python train.py --arch="pvt" --image_size=32 --horizontal_flip=true --translate=0.06 --norm_position="pre" --fused_qkv=false --residual_init="none" --eps=1e-10 --weight_decay=0.2
Rows from block 5 of a small self-supervised image encoder, named by matrix and row number. Rows with one number belong to one neuron. Each number is 128 + 32 x the weight over its row's rms, rounded and kept within 0 to 255. All counts start at 0. After the name is the row's rms in percent of the matrix's.
Before each neuron's rows are labels from the 100 images, of 14848, where the neuron reaches its highest value: "patch colour" is the nearest of a few named colours to the mean colour under the peak. Only what is clearly more common there than usual is listed. The data: stained colorectal tissue patches (NCT-CRC-HE-100K).
# fc1: MLP up (model.blocks.5.mlp.fc1.weight, 512x128), inputs 0-127
# fc2: MLP down (model.blocks.5.mlp.fc2.weight, 128x512, transposed), outputs 0-127

patch colour: pink
fc1.363 110 [138 127 151 131  89 115 160 114 151 157 118  65 199 175 117 185 102 119 146  71 178 145 176 147 104 136  99 126 142 163  89 112 119 157 123 106 151 112 108 166 131 129  86  80 194 140 105 133 158 100 111 180  81 152 147 131 123  98 164  88 132 106 159  78 138 114 173 118  61 130 152 142 174  99 126  88 170 106 168 104 120 128 127 105 176 108 149 140 138 123 119 115  89  52 103 157 160 115  74  79 147 184 178 157  83 124 115 169 117 124  62 102 131  56 112  95 129 184 104 141 129 161  95 129 140 156  98 169]
fc2.363 115 [162 159 142 143  91 125 145  89 143  75  97 138 116 175 126 103 132 192 181  95 153 137 156 126 129 106 135 105 152 148 122 156 168 107 154  88  62 149  93 133 149  73 207  96 114 134 127 104 111 109 127 142 127 167 144 110  55 210 171 159 110  98  90 121 112  89 127  63 183 144 107 145 167 162 129 138 122 172  95  89 149 137 147 101  55 139 133 138 136  87 138 144 114 185 173  54 194 123 146 132 103  68 130 119 116 183 134 123  91  86 129  94 112 136  90 171 168 109 144 145 108 151 169 141 119 132 120 122]

patch colour: grey
fc1.7 135 [118 129 133 163 137  80 109 191 112 135 138 117 101 144 172 105 159 148 140 115 119 165 158 148 146 117  94  60 117  83 106 100 100 123 179 129 148 138 103  20 164 106  90  80 111 150 151 123 165 132 147 118 133 169 111 128  91 196 131 169 158 122 147  63 122  99 194 126 139 172 131  87 118 160 137 115 132 141  86  81 118 132 124  74 205 134 101 137 209 175 151  98 132 140 138 188 167 171  76 111 152 191 146 134 102 139 134 119 165 141 116  47 158 125 137 120 108 136 146 145 105 127 143 123 126  98  94  90]
fc2.7 141 [172 148 144 136  94 150 110 151 171  68 164 111  79  88 158 100 165 148 182 166  84 143 127 132 105 190  90 153 150 183 130 128  96 110  97 103 132 153 187  83  86 163 178  95 100 151 186 152 115 133 186 130 129 121 137 114 125 129 122 173 166 127  90 129 121 153  96  85 126 146 139 143  97 128 134 116  76 111 120 199 171 152 107  98  84 144  68 106 151 132 134  80 154 134 175 133 123  95  79 106 135  82 117  69  70 132 142 123 133 208  46 130 126 104 165 121 139 134 109 131  96 107 158 150  98 101 163 161]

patch colour: red
fc1.69 083 [ 90 179 163  57 100 119 138 121 151 150 112 130 139 141 199 132 137 157 165 118  95 137 165 131  91  97 112 165  94 101 139 141 185 161 123 116 127 191 159 105 137 115 106 133 127 135  97 125 165 162 154 134 122 135 123  71  76 192 148 149 109 174 119 147 111  62 117 115 144 193 147 129  93 106 124  89  56  95  85 128 155 121 149 139 137 126 178 140 166 108 187 101 173 151 156  93 156 154 162  84 168 164  72 106 118 138 165 132 156 130 132 159 152 121  35  98 169 149 124 162 140 127  70 167 144 176 172 119]
fc2.69 069 [132 144 129 150 109  68  64 115  73 168  95 147 113 160 181 100  67 131 171 114 108 131 165 148  90 131 154  83  70 120  83 106 134 121 150 114 156 121 107 150  97 129 160 173 118 107 115  79 124  93 123  72 120 158 186 127 110 157 117 130 177 137 165 138  69 147 114 192 118 163 104  98 132 118 141 119 147  64 148  98 147 113 137  93 177 111  96 110 151 178 142 115 158 106 153 203 124 125 135 125 140 147 203  92 150 107 175 117 109 139 179 108 136 204 113 107 132 100  81 117 194 112 180 178 118 156 141 155]

patch colour: white
fc1.326 098 [121  61 137 121 152 127 173 141 107 136  32  86 175 143  79 159 104 156 134 188  95 118 125 121 158  38 128 144  90 100 143  90 150 121 156 124 125 103 166 108 167 152 114 143 129  75 117 112 151 138  96 162 101 161 162 113 182 136 159  51 139  70 123 159  84 135  99 145  89 146 176 139 158 104 107 116 146  85 187 100 143 131 151 128 149 171 146 118 140 116  75 101 142  78 103 169 149 154  79 105  99 158 190 173 108 116 114 116 112 110 116 136 119 109 130 127  79  84  92  77 123 117 191 129 176 119 105 128]
fc2.326 091 [172 158  91  73 150  76 139 150 138 117 143 176 143 133 178 116 164 129 100 152 125 130  97 124 137 112 183 127 147 106  92 170 147 114  76 140  64 142 147 111 102  97 130 133 174 181 181 208  58 167 147 118 187 105 108 103 144  77 128  62 139  87 154 113 137 141 142 126 125 104 125  80 129 138 121 111  59 162 156 154 118 108 128 174 110 132 173 119 178 129 194 131 181 127 152  99 125 100 122 157 119 116  99 178 120  95  67 171 135 124 139 111 157  83 109 125 176  97 147 160 156 126  89 197 110 162 112  93]

patch colour: pink
fc1.89 099 [171 202 118  90 168  94 184  83 158  85  63 130 189 102 124 163 145 181 109 109 109 123 105 124 190 119 144  89 173 119 130 113 114 160 157 102 160 180 123 160 132 153 171 159  90 149 147 135 109 173 138  84 119 166 101 154 106 110 172 134 198 121 129 162  99 122 116  91 124 137 101 116  81 145 159  69 111  97 134 117  91 137  80 109 117  76  68 105 103  77 122 110 110 156  93 120 103 172 163  85  78 103 152 142 107 155 104 185 128 113 125 105  74 160 151 101 117 100  77 176 128 130 159 157 147 168 134 146]
fc2.89 101 [131 109 143 150  98 192  87  86 136 126 137 143 126 119  59 116 151 123 136 101 111 129 129 205 147 124 170 149 168 104 128 100 120 127 150 125 101  77 106 131 154 134 103 130 156 140 105 115  70 116 110 118 103 178  84 132 115 139 155 155 122 117 100 101 118  89 139  83 117 182 132 162 143 151 102 175 131 161  63 114 116  96 157 219  61 136 200 118 133  89  56 165 126 135 133  91 179 161 170 145 109 152 101 175 161 177 121  93  82  51 158 139 133 108 132 100 132 100 180 151 101  84 155 147  95 174  96 135]

patch colour: grey
fc1.152 119 [151 126 154 118  76  91 148 117 108 128 108 102  88 104 131 176 157 142 107 159 122  67 127 187 112 154 127 145 160 124 117  84 100 120 104 106 140 120 123  91 143 116 126  85  63 118 175 196 112 112 182 132  92 157  90 104 107 182 131 204  89 145 146 124  83 103 164 127 126 137  48 148 131 141 184 102 143 136  89 146  90 183  84 102  45 108  92  60 135 126 183 140 125 114 138 148 109 105  84  83 140 122 131 120 136  82 163  66 136 201 152 148 146 143 121 153 107 149 147 105 137 152 172  85 139 124 147 167]
fc2.152 122 [140 189 156 160  83 101 143 150 153  72 155 104  85 125 140 129 142 152 147 153 114 134 113 132  99 143 129 149 100 153 114 124 141 123 115 128 168 121 199 102  92 162 125 100 115 133 176 162 115 148 169 132 140 152 146 101 116 117 106 168 164  94 122 114  98 150  92  69  89 130 108 126 118 101 170  80 103  95 122 173 156 199  69 111  75 133  79 111 122 126 172 107 109 126 180 152 114 101  93 112 143  83 132  45 138 100 176 148 117 222  70 119 122 112 149 109 153 195 100 112  79 135 127  89  99  72 173 183]

patch colour: brown
fc1.123 077 [106 188 138  56 178 149 146 159 128  70 178 137 128 137 212 135 154  53 119 130  89 101 142 160 160 116 118 146 130 114 139 123 105 120  76  51 150 148 101 126  67 133 147 154 136 105 121 144 144 136 105 154 115 140 107 143 102  78 116 101 116 112 155 151 147 168  98 120 125 173 121 122  58 143  90 131 142 149  92 134 165 161 200 118  83 100 198 131  69 115 140 100 130 173  87 123  86  88 146 100 108 131 102 156 136  79 106 172 146 185 125 122 127 116 112 121 109  77  83 150 144  96 155 200 130 142 156 167]
fc2.123 067 [ 68 118 118 168  47 147  84  65 153 119 125  95 109 106  76 134 150 134 146 131 167 171  84 119 119 173 115 183 105 125 162 152 123 170 151 175 154 115 124 107 198 168  94 139 183 143 115 129 124 125 130 138 152 174 132  93 118 155 100 188  32 144 125  84 112 109 142 114  76 119  92 138 118 143  85 155  98 120 123 118 115 101  90  82  87 169 130 141 115 188 102 163 135 109 156 124 152 163 156 131 121 170  82 191 164  97 169 120 117  92 130 127 119  92 136 108 135 140 214 129 119 136 106 106  97 148 131 190]

patch colour: pink
fc1.301 084 [141  89  94 136 161 145  79  96 147  61 224 126 131 109 177  66  75  57 100 143 160  94 133 160 158 118 139 113  81 143 118 119 131 143 160 130  64 177 134 105 144 105 149 113  74 153 146  99 150 166 112 103 141 159 160  99 126  82 125 171 118 140 142 115 155 175 132 143  98 111 149 143  80 162 111 181 163  77  90 140 113 160 195 109 164 134 114 143 149  94 128 127 172  82 111 120 112 142 143 185 150 155 112  76 143 166 189 121 141  78 107  83 151 139 113 116 134 153 144 124 109 127 175  62 129 144 137  74]
fc2.301 085 [144 115 100 133 147 106  78 160  83 105  58 123 138  94 122  80 181 139 204 110 128 151  83 152  63 116  75 136 149 143 140 196 162 155 150  59 158  83 119 148 154 145 146 153 110 116  70  97  97 152 114 171  69 184 144 101 153 147 116  98 111  63 151 149  62 118  87 116  89  99 132 164 130  87 117 102 104 134  99 161  80 100 148  76 149 137 149 137  95  95  84 144 103  95 114 137 131 156  88  97 119 110 170 161 124 143 142 137  70 162 152 130  83 143 149 173  70 130  88 120 162 153 130 140 141  97 118 127]

patch colour: pink
fc1.138 124 [149 162 135 182 101  82 148 109 151 164 119 141 112 140 110 142  68 165  88 110 121 107 115  96 151 198  78  87  92 115 116 145  92 120 115 136 126 173 114 147 132 129 143 155  87 135  85  81 105  98  90 118 103 160 174 144 166 173 131 128 160 171 134 110 123 155  52 110 127 189 137 169 122 115  87 167 111 171  77 138 203 144  98 128 146 128 121 174 180 164 182 103 119 135 165 167 123 179 118 141  74 179 159  83 120 172 190 129 115 138 104 145 139 162 145 182 120  84  98 126  81 200 153 105 134 116 142 140]
fc2.138 138 [ 88  49 153 162 157 177  68 107 100 113 155 128 116  56 112 151 166 108 110 126 143 132 109 179 106 144 148 146 145  99 156 104 134 172 142 127 155  88 156 125 146 128  99  87 175  90  85 145 160 172  91 175 126  84  94 118 144 118 116 147 106 112 137 105 107 131 168 171  91 152 146 112 113  87  74 172 137  90  91 126 130 111 168 163 129  82 102  89  97 106  59 166 140 139 117 160 127 190 153 150 116 217 128 204 168 148 114  93 100 108 102 121 125  87 192  91 105 142 153 138 112  86 123 161 141 131 110 174]

patch colour: red; brown
fc1.341 103 [121 100 124 141 154 161  71 122  78 106 114 197 118 114  99 132 114 114 139 104 108 143  74 136  21 168 177 102 143 105  76  69  99 122 140 124  99 140 136 100 128 136 128 117  90  91 104 138 125 110  82 120 117 114 150  93 124 182 144 115 125 179  82 102 137 212 136 119  80 112 163  93 132 150  94 143 169 138 115 112 136 113 151 137 149 153 123 128 118 155 169  94 125 142 175 202 118 128 183  93 115 132 165 190 184 166 155  81 124 114 185 130 104  54 142 109 166  91  97 125 186 121 116 118 162 144 173 124]
fc2.341 102 [120 123 143 110 123 161 108 102 154  75 111 135 116  97 147 113 136 140 100  93  97 130 143 127 147 168 159 151  91 128 167  74 190  66 142 129 111  94 154 155 158 149 131  76 162  72 117 123 140 109 120 159 113  85 178  29 164  91 196 102 167 131 173 163 120  84 119 137 137 120 118 197 196 108 142 140 105 156 123 106 147 122 151 138 126 143 158 111  88 122 110 128 196 165  90  90  90 124 139 152 117  70 124 142 129 145  81  83 121 116  99 156 153 105 124  90 113 111 213  70 102  95 117 157 177 155 165 161]

patch colour: brown
fc1.335 079 [148  92 129 108 157 209 145 144 133 134 147 125 151 146 178 147 140 124  70 141 152 113 131 130 152  80 125 139 156 126 172 125 125 118  98 131 153 144  95 214 116 159 171  79 162 105 164 116 118 136 188  69 126 134 129 120 146  92 120  95 114  89 128  96 152  87  88 173  95 182 124 152 131 162 158  69 116 137 197 113  99 138 126 114 113 137 104 127 101 136 142  70 168  85 136 201 158  92 108 158 167  72 198  73  96 148 134 165 116 126 180 126 155 137 124  55 137 104 141 180 194 115 127 130 142  90 101 116]
fc2.335 072 [183 133 109  69 164  91 123 135 123 117  67 142 111 154 152 109 124 154 132 160 117 175  73 144 184 172 123 121 140 192 146 158 103 102  83 124 108 138 174 124 147 133 148 146 112 150 103 137 141 116 161 144  92 121 149 137 142 132 118 133  75 100 174 100 111 102 151  92 129 142 103  86  44 144  72 126  86 140 107 183  98 124 153  82 179 193 142 121 128 167 147 140 135 109 116 118  92 183 116 220 105 140 111 116 121 161  93 180 110  73 142 184 105 101 130 190 122 154 152  84 113 165 168  65  98 126 147  87]

patch colour: brown
fc1.132 086 [136 171 100 108 116  76 124 159 121 142 132 157 102 134 127 136  99  55  73 131  96 133 117 126  92  73 104 203 136  78 114 126 154  93 143  95 105 105 179 136  87 154 187  99  93 137 138 163 144 135 163  91  95  73 136  76 125  66  97 115 166 144 102  93 159 191  91 120 112 159 148  90 170 135 177 144  96 174 155  59 123 138 117 122 126 123 157 157 118  93 187 142 136 119 117 166  94 113  55 194  95 134 111 161 171 100 104 126 140 155 131 113 161 121 129 134 143 105  98 119 147 106 134 143 175 215 128  98]
fc2.132 077 [122 160 112 180 139 100 166  98 141 166 125  96  65 131 159 131 142 109 131 144 118  91 152 123 173  63  84 113 109 120  94 112 136 108 131 156 137 145 140 112  56  84 113 126 127 178 115 126 138  48 168  46 181 102  83 138 130 144  79 154  16 128 102 140 148  70 171 138 136 127 108  90 164 169 101 121 118 122 161 119 151  94 111 154 107 121  62  95 153 126 163 111 146  72 167 119 133 125 104 174 196 151 101 118  85 118 137 111 173 151 108  82 123 136 135 131  90 142 151 123 130  90 121  81  98 132  84 116]

patch colour: white
fc1.229 088 [127 104  80 132 145 132 132 105 157 192 141 115 110 145  55 107  80 166  92  77 174  98 123  82  86 162 159 113 108 142 151 159 100 152 166 146 175 139  86 145 190 166 118 108 168 130 128 148  75 111 134  83 112 132 142 158 113 142 142 121 105 138  80  91 160  97 122 122 147 134 113 108 187  96 105 143 134 104  51 127 165 113 142 149 128  94 186 109 212 168 133 151 186 163  99 124 112 132 154  76  94 140 115 186 146 133 141 110 131  55 158 177 157 106 115 145 136 164 178 164  78 134  63 138 111  99 137 128]
fc2.229 097 [102 121  81 184 101 121 127  92 123 103 178 122  87 151  82 119 147 136 192 114 181 114 162 120 193 147 133 137 125 118 151  98 116 139 102 119 176 117 161 107 197  99  92 125 190 125 103 167 107 103 168 108 147 124 150 128 125 150 154 124  83 121  50 120 114 107 163 124 160 186 117 131 138  98  98 174 106 105 132  99  85 140 106 150  97 152 143  85 166 125  90 157 118  96 151  48 168 172 155 157 109 141 108 102 172 171 155 141  74  90 111 134 173  43 119 101 194 131 149 132  75  75 107 119 126 107 140 112]

patch colour: red; brown
fc1.345 103 [115 180 113 148 102  44 220 159 119 165  92 129  97 171  94 119 130 137 113 125 105  79 137 142 160 138 114 155 133 155 124 112  87 191 116 179 129 167 120  99 149  92 134 174 137 189 138 135 108  53 128 154 150 126  86 139  78 158 103 146  79  94  93  45 152 136 118 112 145 132 120 102 136 143  77 124  47 104  88 161 106 122 119 116 110 127 127 109 155 138 183 138 139 145 107  84 119 112 126 126 110 153  86 137  63 193 157  75  90 171 129 101 114 116 162 159 110 146 140 132  94 167 125  94  83 151 158 146]
fc2.345 103 [156 101 167 112 167 136  75 133  97 130 107 177 142 109 110  78 104  86  60 133  72 151 116 154 123 128 164 122  93  69  97  81  69 123 107 151 148 150 107 139  92 167 161 169 120  95 144  81 192 114  76 119  93 152 196 114 165 118 115 100 198 155 183 155 127 189 111 165 151 125 159 153  96 128 128 131 141 121 142 143 133 181 135 170 177  54  84 100 142 137 125  76 170 143 111 157  98 131 125 131  78 104 168  99 143 134 100 161 114 132 147 141 199 165 130  96 105  62 114  94 147 129 129 119 144 135 136 147]

patch colour: grey
fc1.204 102 [112  85 137 156 128 151 116 125 202 130 177  89 129  88 145  90 123 136 135 163 144 155 173 127 105  79 111 185  84 161 133 124 109 170 146 141 151 194  58  89 163 127 120 139 201  54 169 147 125 139 129 169 177 112 151 145 153 116  90 140 125  85 136  94 110 150 158 161 136 158  88 115 123 130 115  98 118 107 122 119  68 119 145 127 143 135 131 136 164 136 103 104  97 154 120 174 104 141  92  49 132 143 132 180 119 140 182 114 135 183  85  54 128  95 162 145  69 126 156 102 117 100 132  79 102 145 187  66]
fc2.204 098 [137 163 190  96 108 121 145  80 111 125  73 150 199  76  85 117 111 125  98 115 139 176  46 171 137 141 181 122 138 117 129 144 113 184 115 160 129 129 117 188 126 166 162 183  82 130 114 142  92  70  77 131 119 109 122  92 159 146 132  81 152  93 131 163 117 154  95  99 142 103 126 110 166 126 110  60 122 134 105 158 129 164 109 105 133 116 205 146  70 119 118 115 134 152  87 133 133 162  89  82 113 113 160 173 126 130 105 131  61 131 165 132  96 230 106  69 104 134 151 136 134 157 122 131 124 149 119 159]

patch colour: pink
fc1.136 093 [147 112 116 118 163 189  54  91 136 172 162 148  96 172  75 163 188 140 156 133  96 127 122 124 141  93 113 115 124 119 141 136 130 140 159  85 155 149 144  81 126 116  84 175 138 142  83 149 124  66 146 116 112 169 133 161 113 130 138 101  95  69 122  99 153  93  99 117 103 170 215  70 159 103 133 160 100 130  99 116  96 183 121 132 138 168 129 165  98 146 114 112  81 107 125 187 193 150 152 151 140 161 119 105 123 215 123 135  51 112 125 135 162 124 131 178 181 111  83  71 115 110 132 145 148 142  91 102]
fc2.136 086 [126 121 143  91  95 117 159 154 128  99 134 171 139  91 123 126  60 157  92 107  63  69 125  93 121 103 132 155 107 141 158 131 103 112  78  76 121 145 124  88 142 143 123 109 119  73 167 111 156 137 138 174 130 149 144 153 111 152 159 172 172 203  98 139 133 203  96 112 145 167 134 119 117 123 167 194 118  88 156 107 108 164 124 132  95 159 132 119 148 121 173 123 207 134 140 104  79  98 190 106 114 100 109  57 127 145 179 123 153 126 117 119 192  99  71 124 137  99 108 139  73 123 127 123 185  67 180  89]

patch colour: grey
fc1.1 092 [102  95 102 175  97 145 119 120 105 126 180 138 115 125 130 204 169 115  97  97  74  92 122 158 136 152 121 161 188  95 103  63  96  91 131 150 171 127 163  98 115 174 114  70 114  74 187 129 123 124 119  81 115 144 121  96 140 147  92 169 126  94 141  96 151 170 153 113  73  91 114 142 159 101 138 138 143 197 178 100 146  87 116  77  61  98 109 112 101 169 139 160 108 117 115 100 165 124 132 175 150 148 136 198  86 116 128 170 134 169 157 118 129 115 187 101 194 106 120 116 122  86  72 128 126 151 107  87]
fc2.1 090 [147 122 160 122 118 176 105  75 148 188 101 152 153 130  82 121  82 125  77  68 109 130  70  93 120  64 171 137 142  82  99  97 129 120 140  82 159 125 115 158 128 143 114 111  88  84 174 102  99 109  77 100 119  81 106 147  96  93  87 105 155 157 158 127  63 119 149 115 121 126 134 100 186 173 169 159 165 186 131 136 180  81 165 164 123 109 165 122 133 150  66 164 152 163 139 148 119  95 159  95 133 133 158 199 137 104 100 114 132 102 135 122 138 181 103 162 137  81 139 123 196 127 105  64 128 173 131 134]